python train.py --dataset="acted Russian speech (Dusha)" --hop_length=160 --arch="quartznet" --activation="relu" --init="orthogonal" --ema_decay=0.995
Rows from block 5, named by matrix and row number. Rows with one number belong to one channel. Each number is 500 + 40 x the weight over the matrix's rms, rounded and kept within 0 to 999. All counts start at 0. Numbers have three digits each.
# convs1: first pointwise conv (model.blocks.5.convs.1.weight, 288x288x1), inputs 58-115
# convs3: second pointwise conv (model.blocks.5.convs.3.weight, 288x288x1, transposed), outputs 58-115
convs1.34:527546500494578509500493476502474499531513501492501498513499502492504500490502503491496485499491601500501493459495524500502496496497501522541500517496491499502502498496498470
convs1.35:495495512427534492449485487489508501522496476475493622500546499496482507499503508494492510500455500497504477490476500500555489470496488500518500515500444500481506499491412503
convs1.36:222500509068508499494521408501465506512501486432504424525500499515496499512500505582500526475456499503505571501465498521495472499500504499512498500500499500547499500499494496
convs1.37:505494511501528515499503525414501500546496500498493467548411485514497503488500491505503505495500502494502500496502574500480522500494500491383500496442483482499532487496405509
convs1.38:501481499501504498527499500500494498501500469485509468524519503498473498500499503573509500521496502498506558410461491558496497702500512500488500497501497500486500499470500473
convs1.39:500530465528497459508486487501500499498509490513499498501502501504507492486497499500498549498498506522540491500493488499500501475500500501499501500494494516501488319497511505
convs1.40:501492506500504500575502498497495500500499500505500518500498500506514501505500506499512520501500501500501503485460500472504471540500499511500497540474508502511500500499502500
convs1.41:501493519530501556500496534491500500565508441486496501424501472449502502499000555506499501458525500494517450500501503500492497476500498668505492500502516494500513501370500509
convs1.42:497504499502495544507499543519500504483495500478501497513506476500498500500498506500508500480535500500471500502494387500551504499503500500446498485500491502500514500508504500
convs1.43:495501497497506572545502500445500498512530499500500458465481491498506500499537514479493502511558500522500501500457592509469498499496546506500528548497503491502523485520499501
convs1.44:499498473500500523494501460487492522490501500724499531500501492440504531486499485498464481548500498420500502502505502500521481541499500500487498500489501504500497498500502500
convs1.45:500498497477500500530500499498501510494516500502467503564499514476513515586517512500507506500504498493527555499500508504461520510500504464514500511500499499501509499500533513
convs1.46:506468500517500500495514388503500555518494497578500500496522500494485500496504489552500518501500496522501500693501504474537500552493498519500508493505500302501627500499530498
convs1.47:500496498497498511496499500500512501420514500516497500473485460502539501502500516500473494558496495501491499504434492500492504500502501500496500512507500495488492498502516484
convs1.48:501499524500530499504472501480501500504495623497496508475483471496451508495357497495503499474499500500489501500500519497510628499501500514486506497499491504497506499498590545
convs1.49:413528457668495500493424499498451504501501500483499492501491500425432488500520503500503489502507499503482506500501448490491465498499502506491519584435501500510548533497514500
convs1.50:499500525458502502497501429501500496499435496507500487501475506501502524474497527562494475492471474501519583495506625500519500500539500499435505471496500500498499501500513503
convs1.52:499452504500504501516514498502515447514549505497498501483480501504497500510564493490500486507503517501484518500516503501424500498535500499503501546503502546512498533567528477
convs1.53:505499500493503502500499502508505503512111490500475504478499537484509506400497502494510491495516500461508494503543503502504492461495508667492503556489515498500503556501504480
convs1.54:709500501498574471566502500475511499428496477506504500498488329606501506429509496464510493446483282459500485500501506411502511500500499559499501500500498500499500490489502502
convs1.55:500502500221510500502509505515503516619501501492490498476500499482550495499499483501503503500508462516500503489513508500500502502499491504536503501498500486492469503500501503
convs1.56:501498502499458499502576483494524499396501554503525487490498499536416429513500501503501517549562496497500517498509503591528499500500502517500504500482512513501492505500499472
convs1.57:494551498479498507500502483500508502404500498481500508500499502122524460500501475478509492419498492499500530500472492490495444500497502473488492524507489497498502503500499471
convs1.58:501519501504504500501500498514515518540497513441489438448500502512487538538495517490485495500530471500567522500485519501500555545505500503224500497501481476677503487499504467
convs1.59:498499515465501497500500502456518499642440501351495504500501500500510447500501512508492499493507488500468491499500612502499498500497480513529502502499497488501510500500498486
convs1.60:496524500500468498472603484505293305456503499500506499499504487463480524409494310500501497502506502494517499523498509501500506499499497564481500503546492516500492491501505496
convs1.61:526554540449534505503495486501493504616504500495500504495498492520504517501458514528496500476500495521551535483498500477491495500501483576508490456505499498485542485494500500
convs1.63:502500504498500547486462528528496511461513497487477531499505503502497502474608495506500472500500500500519502480597502515572495500500500401500496500508516497399498501501570494
convs1.64:502506502433500499500391459502500502497497503491531523452530498490492486502507499502494490510500487511463498499500500499500503486503501487485499499484470501495495500496382566
convs1.66:501498500499508492491480509540500501494478504423510506505499471502497492458575541518500476541500500507537496501438498503501505502502469498500513504500499489495536424510483495
convs1.67:502501501509375508494510499491499491499531493523488510497489500534486507485475499499529499501483512500506501476501491500489499489500499460494478503500503520494542492520502487
convs1.68:497498499504452578493497500504503508494500485509661497509521515546498428498483501501482499499421499404505498500414502537465486498470500503505500500503480503431511412499499529
convs1.69:499500500501500528501500495490493500500500497498499500506500501500498483503500505537494500499506498502500464622500501499489500498500481500500507498488513496506520499527504495
convs1.70:501458501503583498499505497507501562504493498490486506509500500495500416529499493525511500461487480501502456499637500498510500500491545471420501543504501515500576556474509512
convs1.71:496455494545503533468504494534472503459501498500500261500500492238500457488501493529544411503535498531477438482499505501530458500480496504500519471575502478479599544499457487
convs1.72:500497480506501493452500488504497731498528501505500492494427501419495499499452524516520502498498579512490518503519500499509498499496508481518500500500483491500502512481505500
convs1.73:509502443474398508476498562500504527505498541507531555504496502543501508504502493527492508514440538483462500502487504488500484500499501501546497501496512501510509499500504499
convs1.74:507493501500501500541505499575500517500499500497509194502500515484493534429542500515508489506438501481499499732573501505505502511500585510492491504486486433500493476500514500
convs1.75:501507493520500463498500501457500538538495490469503478500500542489496497493523467495504505511500444499500501510498498499500478500650500514500512501388502508500500499505507499
convs1.76:496489486476499516500504500501499471498501510504468513476524499499461497501500467451534496463467500462500498480534495516402391496503516604513526506449501495484545498480518529
convs1.77:545521469501498504494503545501501496546500504492458495441495521483498511504499502500500515498512455495507536500505509543502501500498429521498506504510499481500546501500471489
convs1.78:500446500512499544489534554667527517501498483500535485513508520489498498501499499507501519526477462501493496500501500504502502501500510404493503558555503474501506502519501474
convs1.79:560512524490500500517532498549506500497505498499493463499501505499500477500509494500516494503493512505486501509499530500470443503515499514504500468500450500470494505492485500
convs1.80:501492482499500488501498497500500501502500500462465494498490497277474483505516470496535498486502501525502501500499498500502502492488495528541538498561538510500530545499495498
convs1.81:531494498407496483433548500445498501500500563493501641494496511507502493491490500577490541521502431498500497517498499518508500499504500498491500508501528500498560497484502502
convs1.82:493509487498498464452486540476499470499500499493513500461502496489505495500503533494502497513509505533478509485509553504524498501507430542499498500489500498500500505495518503
convs1.83:489500446500462506500547491505529501500463492499513478568509513490500529482506524506499553500500491495506517500548529500506446502500500517508501495431515499504501477487049511
convs1.84:495455487480525496512500482501493500503524497509492500500487500501500499503509497500500501499500506500500491500500537482500511500500496501480500502507501519517499487500540527
convs1.85:501503500502503431518500492502497557513539504504502504500443494494531500502500498534500512500428473502452524532499497499490577476597505483519500502500505510505495500519496522
convs1.86:503502500523483538500509500516500484501500519501501502493499500530499466511499483511498502514500520499499501478511504500499455499502511501499501471780489490492516506500500497
convs1.87:503500500511519500499496500499499500500502475462500488533511514502499496498514512504500502512492484517517500499498512498503502516579522499500498499499500504498454492500499499
convs1.88:425547461000501502498507497484492492487500498528542499505502519495582500515510503459500500500478415521501520500494486465721502492496515514504500505488497501488503494492476520
convs1.90:500491498505499476507496500444499409500479493506523511500475425471491478483502539500522502501526404500519502502502502500500499502490500502597500501499502494502494492491500493
convs1.91:500501505501507488498500500509502496503453507495491512500500511500501489499485435483500552500490492625466487437500500511505498489446580500508501559501500423499505437499492499
convs1.92:504496499499500500499505534490487499500500494504500507506500501500499523500501500498504501495500501503505494495500492500509504451502500500500500500501495498498481453500472500
convs1.93:501501472500511492504483495500500500501494502500486493499584495489489500499498532502495504500484508513505501500501492548490495499494500552522507499498331331500497495500500510
convs1.94:484515501536492541526520500461470508497459499387491503445501489502497501500480495502507500501421500500517501500531503497498512500500494494499500445502498498487510526557500501
convs1.95:499542499473488499505500514507500543500560508434496512499458500858506508516508468524499525489466582474504464500497504480720500500504500489457544457502500511498598513500484500
convs1.96:472517499498490471562504507500500448537504495499548463509492496499441497569537504495501499494546500495463499518471525499524431498499297396482510503392500510569502515471500500
convs1.97:500491503533503502529502502512499511502499509424571462503478897500509493512500499500496457514501307491486516504497500487502505522509506497193501513463488490501491478498482479
convs1.98:502654495513497409500500508496529500505470508476523448500500502506489498492534500605511500512535230501500496496504500500502500507506500525499500493543500500452500502501501501
convs1.99:499515499494501502430496503515451500506497500500499496502500506530500500554483484560530505501489500482507529504511501501499500505579726498499500538490509499503500512493486493
convs1.101:474500500481500477471499551483498470513432499504471500500479434519502529496499556498485509500500501500493505502496511501484514499515500492499500417503610500500498501496504500
convs1.102:492499550488501444489485496440503499480522501553500458500527499500488502504504494500502489509501505460489526489499500499500497501509476514508500502441500524502443454500518491
convs1.103:499479503480557513500493504499525486500507500490508534499559482504500498500499466500500500466498500504489506486513499497470477499499668500487500502504500470502490500495509490
convs1.104:505503651471495497536500124508516497523502483483519501498533510505528497476525494500445505616483496494519506503502500503208485503470521437516500527509501500512414491500583500
convs1.105:497502501618527497504493501509500501495502498504534497500485500500506501501499590501504482498493497500516500499496490501479500502494521515548501574494500497520475500564494567
convs1.106:512438529500494510470562623605499486500464502321549500500498517505502504496500500508506492507506488499518503506500498508349495505500498907480496534457494501498478513505495497
convs1.107:541477488500397493504500499464490493499488495505497491501499511501526479432501509543482501499493466503577497499499506478506500523502500516506513502500495500499500560498500366
convs1.108:500466485514505503509505493512500503494500528493509510468530498485500499474491500498494497500493502500507505543522522505445544505501500481500471498476512488485512502499489488
convs1.109:512495566514512499469491445500501532538502499511500499499497516497500447512502507500501514500512499500499519478389478499474527497470443457520490449487502515499502504502509500
convs1.110:369499462499499491470500499634499508500499503481495518536498507504551500502499455467444548500468567499500500510506499512498476513500561542501500498497527403500530464500497542
convs1.112:400493510540477501503504544499471440495501500492501488499462500545499490497500500509519487500585505513504480502507382515493498504500501505500500516549503490495500496486503470
convs1.113:499499500502500497511499493513503508492506494477496563498500508565542500536500506422530500500495500460519500498500500570501499523500551562499500501455500500500477454499632522
convs1.114:527478560503497510499492502499492500501480492502498498500530500507500501504503499494499500464469498507491498501499496493502487534625506479556499505500523505476499501538500504
convs1.115:540503570495507501506526475498501517546504508523550571461485501507494501523500493494508502493484501521560492441552511508500502500485499500525481495519500490500554501496581574
convs1.116:500501500500499499405502526570497474480499504511547509499494172503510561500534488514491499500662482506492618500524502500497495500500495574501500489516495493500501500504495493
convs1.117:500500553518508683625506520548500496594471497497550501498494499501523501498500508489519501503504505443515504501504507501505496498490503503499500406463491493499503501502511505
convs1.118:505460499514466485492504487500496498503522515503500499489500499500514497502487492500506499533486500514507499508486439513492500524502699450540493617496501501493499501585488467
convs1.119:515537501503495490575505504510208290515519498501493482528486431484500500492491500495500513479505550499499553530490498479517498503500501521500501544516500499503483500500497508
convs1.120:487501498491502500500501524485514501632497500480473497429498500499484500501506508504504501532500444505539511517485468500497500503478517497455512519511497369479481468501499501
convs1.121:462515449508500474448501504468500493502500479497492492498489506494512360555505576504482514526582497503513499500506479500501599526500503548451494500503478452500500489500505499
convs1.122:544500487499500497500543502465503500505497497500501493494496509506529487500500481467519500488515286500495486501499492500453477498514501502519495578494481500506495476527500529
convs1.123:504516490500529522501501496501506506467500523506500501536500500500500500521501500499562533501475507508500543495522500500500500483499646512510560574504489497499496488533532499
convs1.125:488526495507443499504500493495500499500412496496507501485500500500500495495495490480501500487500499467490510490493498507505499498470500499500496499500499506500493500499500501
convs1.126:500499499499498481500517500495500500492500499547489534489537501555497532526498500484589497516510503705496500501504497500497501495463491501500500530453511487495525500486504504
convs1.127:500500484558500506565529501600500515563498502501573476500500471501484499507444507492500499499352455499497510507462501500586520500502502499496477510465500495506499584508499522
convs1.128:501500510504501500513503501504501501613509479488863481490501495500500498437501550431502520497489544519487515502499498496501491500500553501493501502532499495499510500502509499
convs1.129:503499559502504515457497501442500506498448577491442476678435502500463495499518520501496543500515504536494398494050500522564514504500498511497501499500513494500501470500546459
convs1.130:499504500502499487502505500509500636500495495652500481513493498524452512502528500485523482510493500496524499499501500541501500508484472558491500500500499502500515537439496541
convs1.131:502507491501512512467514511504501478498494496499496503499500507148530474509488495408487634498534495504500492505499558502496440499461501557500499511500501572487493521475492458
convs1.132:496509501474498504507508465439458500498500448487514504492483482463532500301500527493524506409515527616590498539502502500504499522501499497452500479791500494517500503500500505
convs1.133:463498499497500500513516493449500504576498501493527509500499506530505528500485503459489504536498500500503500501457497502519500500493502505507502537469500499498547521500492517
convs1.134:498499502414496504422501501498500508588499509512497500542509487463614519492499490489497553504498451496526499493490496482973496495502501501501508499500502500496490456497503499
convs1.135:550487461440497496520495496499527606507506510474503500501525484551490608497414502500502499496494498500500493500513500498557513519446498501485404516495500500464500546496498500
convs1.136:483516403391512500500512552526472500502506501503499634601549498509500508510525516503506500457577498513498501497520476495499500502500496507499500499501469501496538486511504501
convs1.137:481493500503502500496499500500479500500501512517485500500500501494500488500504509601497500496632493505522502492496496493559500459501520525510500499500479500498500499516500510
convs1.138:499518487499500511509495520480504505496494500497514554516504506502484463497497501494503485529510513500499500590484502495506494462543322502504533472503497446499355493501493536
convs1.139:498460501398485476499468501556531539499488500509568496500499542498496617484422510497500500507490508473532500512593503459494505507501493600494500627467501500500513519500502502
convs1.140:500493503497509501487488460483500530500494501472500503556500514500500488500497535504510498500505555522487471500505569494505497526500619504469499500515471499502494451500484486
convs1.141:508541511493492500501500499487500503502500500500548500497499499399500498436466428499503775487511485501500510500496506505496458500472500505500506499470470500500499502500490502
convs1.142:470509498501519485498637488420472469491509503480459520502495500440503480500501504499510502510540551483467525510501533498500500481499500501500501493502490568500486505505497494
convs1.143:500477517500500500472501448498497557494602497500478565477502496480468478519509497486491502509470487500500482523488508500480498486502485503596503500499516499452504498521533502
convs1.144:493500495500500523501496499438513536503523497525435497514500496508484502465502520495456470500487456500513588500498500616500501486504541489498495492514500489490487504500504493
convs1.145:518501492486500502491501500501509499514531501480501500500503508477500498504448500497487500501477510478484484509500507503496498505604515488584502500501500502486489503507499499
convs1.146:336514500516503499407519479503444499496512523508488500495507483491486525515434494500500500500504500501517500510501405527499499504498496497477500534493514501492495474479473500
convs3.34:489495493500500509499501501457466480508537501491500501498503511502504512492503489500494506498559515499501547506450528638546501503495500429498500512496510502492530502500498482
convs3.35:515506494499500469525499507492540501497499581494500496492493555518516502524509493513512500512436501487504511500498545492416427504510498424501499501439466500564492500437502471
convs3.36:554491500504501493564500469495499489546501488447459457513495516501509495504482506493499530500495457552497502604547506500506472489502522500501504473488499454483501501480443499
convs3.37:528495503473500536508513549546534562500530500498500494539512500566524494513500501536498467585507500504529500500496509496479500500588499545498501491500494500484488501514504501
convs3.38:500497500499481496509500507496501500500503505501483502403499488477504497512497501549500537545501500500475468569588503486503513417494489500484497460501501476517501488491500488
convs3.39:533518500480497504485503500482493505501415486465500501500508495515642464500491517462434450442504501500486584492500500502487504454489559513501490512500519506500500495492474518
convs3.40:500503444512509494500446499500500501494501505505504512502500505551502499499525514500500483500500495501499502487435499371500506499529502498511500481472500500501500497499516502
convs3.41:524501510479501500549499505505500493383501508506498503500532500436505503500652491470509500489498499467499531500501446501513464500500501500545535510503502499500508500500415499
convs3.42:511499500502505503497452502507498499541500484476493498500500514494488501495498498499500509447464491500595500496501485464500504504496491495503498499500500502498495515496534499
convs3.43:503504468500521502482500503489502523468500505450501532516500570500511465512484521447501495511529509492497509490523499534437473611504500500482499473500521500476524501500453492
convs3.44:474501561483508499481504519660519456498499464502529498512480501524492488500516690500505476499498500622499500499498489596527501713502500424500478574490494506457503515502523506
convs3.45:428417504496486496521487499500461499499482503504499482503497500500539505500499511499512529439492499478476492524498500459499505498499501495502469493500537696333509492561542500
convs3.46:495445501445499501492503492446333496490499351500511506507499502498520515456531495509500503501508475524504505156477505569490571498501494699522406500509422598497501470500459499
convs3.47:499521512500488495502503500499507505501401466597501476394478507501502446490503512438512502471464487481498491498495494492486496478493499498500501438448506500500499500529497503
convs3.48:516472500500504508502503478490499473498499529500507500496499511500498473500496522486500543511487500499493497515504455500438455499504488499507503516500519536497477494532500566
convs3.49:606490497442500516722500498452505465502499435402530500492503533500501493514500497497554515484497500520510500499577531477454509480494500448500454505440500497501498505485497547
convs3.50:494487424500499483490520498459495523476503501500520507501576500483501498531514528593487499478500502498500500480507503500500498486517500500539548510573488561491501500502500499
convs3.52:516500494497499508509507500500496502474461473492492494493495502500464500500501497488500480500500498503500485495482502472500431500474491499496503532528495498450505495551538494
convs3.53:487509489500489589498500520606498502617559516491503494502494704500501495526500503495515498484595535507501491500515486498579501499510509525573497503526496506362499500418541500
convs3.54:466438504500500500493549414519499501452487497612507501499497494500500504501496500319501510429486440516485510499503500438500459575421500369501500504481500498511498500504446500
convs3.55:466500500410538527499485494513552535504500499539500498476442416505492511499508505501504500500500497500448543500501487505523500479500501476381499495506493506498503483540498438
convs3.56:502497503447499415580500498513494424528500492500500490485498500466511494494619497512503494444496759504501508380495533477396500496492495506509512501499567562500499474501500500
convs3.57:499499497460514502445500494464566536551555418536516483498500500605527491498447470495517500490427500497463513500501500613498501507538489505440487509500496524502501500529483512
convs3.58:516550500502500409501497490493500506500466506497522494500500543508500521496500464501487497493517501500516510500499498475495542502518488492500496501500509493505497472500498499
convs3.59:523498425503508496446505521496500439496493428501501493496433493502566526511500501479496499501499557502500495563486473496496500500493495501502502476499487500481451498500424496
convs3.60:500500502532495501469517503508488501500499495510500509496504498467511492502501490497500494495469528500486518482493499542709489503500488637578496498508500509513538498501540505
convs3.61:499499561561500500500508500498500462500493494493494503481501493523509503506500490554534458540500514523507492499505423543484483500536484402500603503500500500491500499495499476
convs3.63:510505499526499505499504478468475488502499508485389511499498534500417499499497497580502500500521500584507504498495499499500497501512526510486510517467488480428500509601495424
convs3.64:499489499498525501437472502380526500500500498503506515512519417487542494486532465496500498578575570500509535499500505498499500496521501500531500510500503500496458525418485500
convs3.66:423497511501496500508539500507479500503497477501429544514498488494503481495536480500518598499500500498498504508513512525456448549423500497500482493496499497449493504497440486
convs3.67:411498502509501507500501505512500502501502490492483500495548494500441500560499527506483499501521499518501488490500497502498525509502437469500504500499504500502503639503452492
convs3.68:500500510537495499486501508436517499500494569483499499516496450478500534447501489501653505504495497501515500500501500500497500496500513512492533500522502499503581475489380451
convs3.69:495500501525498500492435501500503498500494463474501324491527500494502502468475510507326501499500465503497499821500475384499504500500483504487492500508501590501566500506205507
convs3.70:499499497500504500490534502494488498449538508500484503499501500498506518506500500418501502488481500500526501516462484511496502501502501503505582502465473500500495524510481467
convs3.71:497564511499494503480501234491515503500499491497495487500500476548482558499523499500485498532480501493482494503475494500500500550499500387665499390494493500549500555500068497
convs3.72:511502499501536485500505510520515512500500508565502465500499492498500510500493495500502456565491500504500492493500495503499504492528501499576509500502509502508508535498500502
convs3.73:501506486501500446481513514398518489505489501501526397501497518490521499457472514521474495465479501506512497468519507501509500498500502417515509533500520466500497499512461502
convs3.74:453486502500498455500497499500536503518501564548502488514428499503498530333498508520594605488515493496501471604500487471494497500507449500537517498499500501496499493476503530
convs3.75:502488467504467491500463507500573500501500505521516482501549500500467426487500459500487531485481545502503497500496504522498498478471501471474480505469561501505504503515456503
convs3.76:619516440508499498499577583534488500524496482499499527498496499497504504504482497459576512547506576501539501502549503502594496504498500523496497492503504495489480509506500522
convs3.77:497508500536499506472484555500401495500500505500501500505478497488506502495502475506501648494510505512569501482500510460499509499488499663519512521537495467405504503507535498
convs3.78:568500502495530488443502437475491507526499499506469492468498481495499499580496476516436498500500503505500491506502500495493557553555415534536516720503524467502531501499500510
convs3.79:496503498509573502481516500500502500530478499513483502469500744498510491490512355460471500500503500497536470470441500503508512499505479499500520506495498501500494501519482521
convs3.80:497490487500388491502496518493528482504518535527497500505496504515551521498421489502499489543500458520466499500501441526535500482483476499501488499583502481500497498502501527
convs3.81:504512505478503500502501520505549534478500507484511500554499571472519528460498505503540500359502461501507514499531502528500459500500530514505500500481473494589476505519470504
convs3.82:487504484519502533523498508453499500500504506471502501499503507503510546496490507499499500500538493585512568434500499436609500517455490502496500498436542494501500522501500492
convs3.83:500506500506483459496507500483486503497511386566532500504495501461486492500550507470471498524453552500666500478501459497496551499518512502502502629625496491504418500498119499
convs3.84:499498489500489500499505498486498498492509500454499501501483522500502502494500501505501513500500502481500620501494495494502504479501489500494488498537496502500498500501506499
convs3.85:501493493517501491500500496507411499530411498543501504513462492523451491500400514512427486473493490489500453457500518500489491488497500502499503482507533438501524479500500503
convs3.86:499500493502501500499549499470501475502500497500500500455517502493410523505463491474486499474497501421501520364498506501502502468493497498478500477492491507446498501507541500
convs3.87:500498500496500463503493492496500487505499499505424502483497526504494506502492499500499501503498506498507490513466495501495506500478430502505479495496495499540520502490505495
convs3.88:521499499492504503502506504509503500471497510410493500502500502521468489547500500501330491451515500507503503500490498502499550502488496410502501502490509470521584464492491463
convs3.90:498500566531503505500597503663495501500498519501515476506504501498499571488500489499528501499500491499507550505500501512529500501497488498490487483500510505504501531523501501
convs3.91:491467500502491500485499508499600494501502544500585501462459518484491491514500477482499508502490500499494499504492486489505493493501610504508502509498501496505488477469537487
convs3.92:499502500516526500501523504499493499524500499488500498502497500500499501483500494501501507498500529495504493486485496501500500503496512500499489500501504516503500500500500500
convs3.93:502482465438504578468500494510501478526496507505500495505494483500494512500502500508414503512507500501502543591521503500495474492497452500490500493476461472500497500450509468
convs3.94:482506484491502463507506599504501523501487501396513500483438512500497505476501618517470478513506501505498500535496490424539691499510501516499480498500500381550471493489540515
convs3.95:558511522506500510508453465531591533484521547500435513500506530504531496642500498456543500386534511502500499501491510497524468500591505289503500552500500500543503500691672528
convs3.96:464511495498511564508505499463503508570501463495494500498499510527497502500483500498501488500502525497563493516478503502511501503501530499498488393500512501516456519499456523
convs3.97:501491501487473501507584490535499500463494498521506483503500539510518554436508512539485503500544340500517407593500496488542506496501501490525497620501415506504503498545547503
convs3.98:494455319500514484500471497500503501500517481465500500502458518413409469475505490441500506498500502509416500500368393496500508497494498499492469494502609500503440428534452497
convs3.99:521496498501502501482499500505503483450500495500521493499497527504511495498536499524495501470499500497592514505497484503501416511498453513510472500621507502556500500364497502
convs3.101:481507462500490469501506484505491497606496499388505478501435512508504499498507467550446485500517471503498502499518566522492510467506500462517526511500495503523482499497519502
convs3.102:508502501475516485506499505493547411495477521406496422516493490500518519492500500496495499039491499535452415534494510499506512500499540506513424553497476500506526501412372506
convs3.103:415483499497494508500497501507499501500519461511505581499486510500480496537497462527580522498529505500499471532493495510502500498506567495497475516500452492550497513481516471
convs3.104:488507513412524496552495500501444511422505541499483500487505500507489524486499412498479503501427529499501529506500500497491500500499504669499329500499478502494410506500507551
convs3.105:417514484501473508506500499502477500659505452508476489503477608501546500500492448512495487495506501504478500523514500516511521495498470512512500502499500500509501495515505429
convs3.106:499498500793500497474518476431479496512493514493501468481493500499501506499501500493512509463500500514494495504492512505638489487500500520523740500495484552498517505484519502
convs3.107:499499500562493500497481491416500450444488500500540686500478498505499430504500500503505497456499497624500498569502473500501511499500500428500634501503510507559498489500500493
convs3.108:494549497508500609501447499406492503473504508478501500496504507502497502494543500593462456499507498499569498503389521493497500501494493500494469500503504503483488514493520497
convs3.109:517488520506496514500511492498506543498499527477468498509501502500482499503457534501494507475492502477495491500498503499556491499478502495501489502500517488501502521500489507
convs3.110:503501595509502500506474400608520470460573540475290420510491676506500480568542500500499535506507518497500479452509499501493467501500493489493517500496482499500500500488527502
convs3.112:441494499501501513495478504517500494500504480513499491499485499501500500500530500498573524494537500495500500504548500498511521512501543495511479501500501504510500501503522500
convs3.113:492501504526500459500503473502500501517498563566503328503481462496523500502473527498498495499512411532501504495499500487500499488500405399500497433503499519503509509513528500
convs3.114:502503521499487520499565499506499500500492503529504501548520502500537511497493515457500501485498493497523509511551549515505489524502501504500508500475553510481500505486501500
convs3.115:451545502501495498445501433631501497499493501498500498495678505483494496562559500445416500515504501500502499505500495449466492505501500496524502539502492500536520500496285493
convs3.116:545499500493499494563500501491507426504497501500495500515520488504501507508471492502509525500500500503490499509492512492503507507500474531553500502520501488541505496501502478
convs3.117:500524502514582460556502524500451496517506458502554500490454498490499504516549534496503486492460505485502470552498500492504496519491460496485496550499543429500511483500513501
convs3.118:609497516482487500561500520449503521501488501499499500500412508511484497500469500526526570497522501499493517492478509554509499516505420488506506502514516510446513530500520501
convs3.119:440502439511508461454508500483496500450454500503457503466494501496498492509501494486439513460508481500589500500488505527517539500508516495499513517512533500497507465500511556
convs3.120:514536499500525498479499480501506488498500508500561458454624478500498499500487482508495506518502481499482501495542503508499502531474501502546511496504414574521500496507523500
convs3.121:563506499511531499488510501382519653497533507494499508500522500513497488534496569505516600509499480498499517507501527499499473501486490519495478500500483500497505585503498504
convs3.122:497489501525542500485503503499497500474500505502498500500499504481495505495490521496472498507492800503462503521410396520524500524480498498543501433501507486508502500499499499
convs3.123:355505505517500504563492520512500499491500498528503491510593496570409511500516493500496475501446343500500526499484500540498501496524524488495500498517500501536501520501502495
convs3.125:489500500508511500496485500530500495499503503500493500493481501508517500501500502513477500522505500498498500486501449531498499507500505518489495479504497512498500495499507499
convs3.126:500494498512488501505501546490532513505500609745374739499485472500383473486498409486506408498590504494500569491342513444446406743435501563498399357500298475490498500491497521
convs3.127:543502501459498492477499467448501505503499457560501509547527512440501501520499558497503540500433500503483500500497495524491492497514500480516497494505506500501490503504496503
convs3.128:500519482586500507498498500490748520499501509487489497499513505503504581502505502477436501512498531500503520514499500549509509499507520426500502502467500500500557500498450496
convs3.129:500572441498496494499488502499500498497462459499506466485512511497500504502501491523514500487494515512528488432518496499500497472513500626508479502403493499493506503483500498
convs3.130:495500499534504705493544499501487500492487509472500499501519501501525507500502509516474500501600505500512550522508468507636487499499452446503571495406503746503500489497504314
convs3.131:500510483485499494498517442629485500485506501501498497484500508519475497511482501489509363508505499507487502485490500501636499502503500387500505529500478505495405563500532500
convs3.132:501519500507505499442499500470682519517500529452496498514506566552459500510500504468516476500558515501498501505501535500576503516487502560500496519500514515505502499413303498
convs3.133:497494501500499501497498497511528469479513481513489500501498499531502498432482484455499501498498505491498484499496497500500512503501492514500481500574499506523500493480471499
convs3.134:500494498500500483426478492500505508501511575515503500540497496502499497500515500509494501508508510495474473466470503513527498500527501400510508512492552489498625497499500497
convs3.135:501536499599515464508500530485475507495467418326459500502509500501498499499500501492511470408528500625485504486506500499505500499499501309496538497493493507502503468444496502
convs3.136:502499503521501499482500500541507521499525530577502500530583487500500451503466498500491514493498509517500500482497462507484520500596490487499525494506477499485517530516499471
convs3.137:499509498499537509475498502506519500464500489500503484491496496530500500498500501512516502508498500519504455500503502506500546504506496501549501500498513498501502500500500515
convs3.138:493541501557489501487503498524518507499508513451500505496500560503481462496484500510501435462496525498540495498501426502499474481511530509494493554506510547518477497501571501
convs3.139:407506500124500505499493496662542484481492519462500500475500444497488518492482506487510499481500490499508454498483495485489502518480499590499463497515499540501499496491489568
convs3.140:500501514493490529525504500500498515484495500500500474500500494499504501499509501514478499499501500500501497491495499479477500506499538501502496481489494434500486500498486528
convs3.141:582483524499493495499466499493525499519507515470503500499500500500476499498490500503473367466496496500488518500495494492501502498507475500509508496501515490493509365519500512
convs3.142:508464500496500456442496579443494525500522478430446503500510499500500504523498522500488501377527501497452488500481501485548502504521469536498501524501514521496500502507488500
convs3.143:500462500452488491499638501723500502473498570515545356433483486500628606490500500598501530525502491508499500501500503500333508499499533510594499500496499497502484501501498498
convs3.144:448500500535500496505496549504487594500500490514500538499494500489499485506500497493573423502502502484543501522493511499512503500486500542513501463501517500519505493506503509
convs3.145:474505493484513500506459500449500500490500492488513501550504500497506522493602343498554489500501492501500505508504495501500506507500513494506506489503501492500499508504503497
convs3.146:527499496500507554512510498456500501391498507474527481486500485562438514512494500499498500499310455504499500486506496498500503512487512513501326500530472489488500502500504495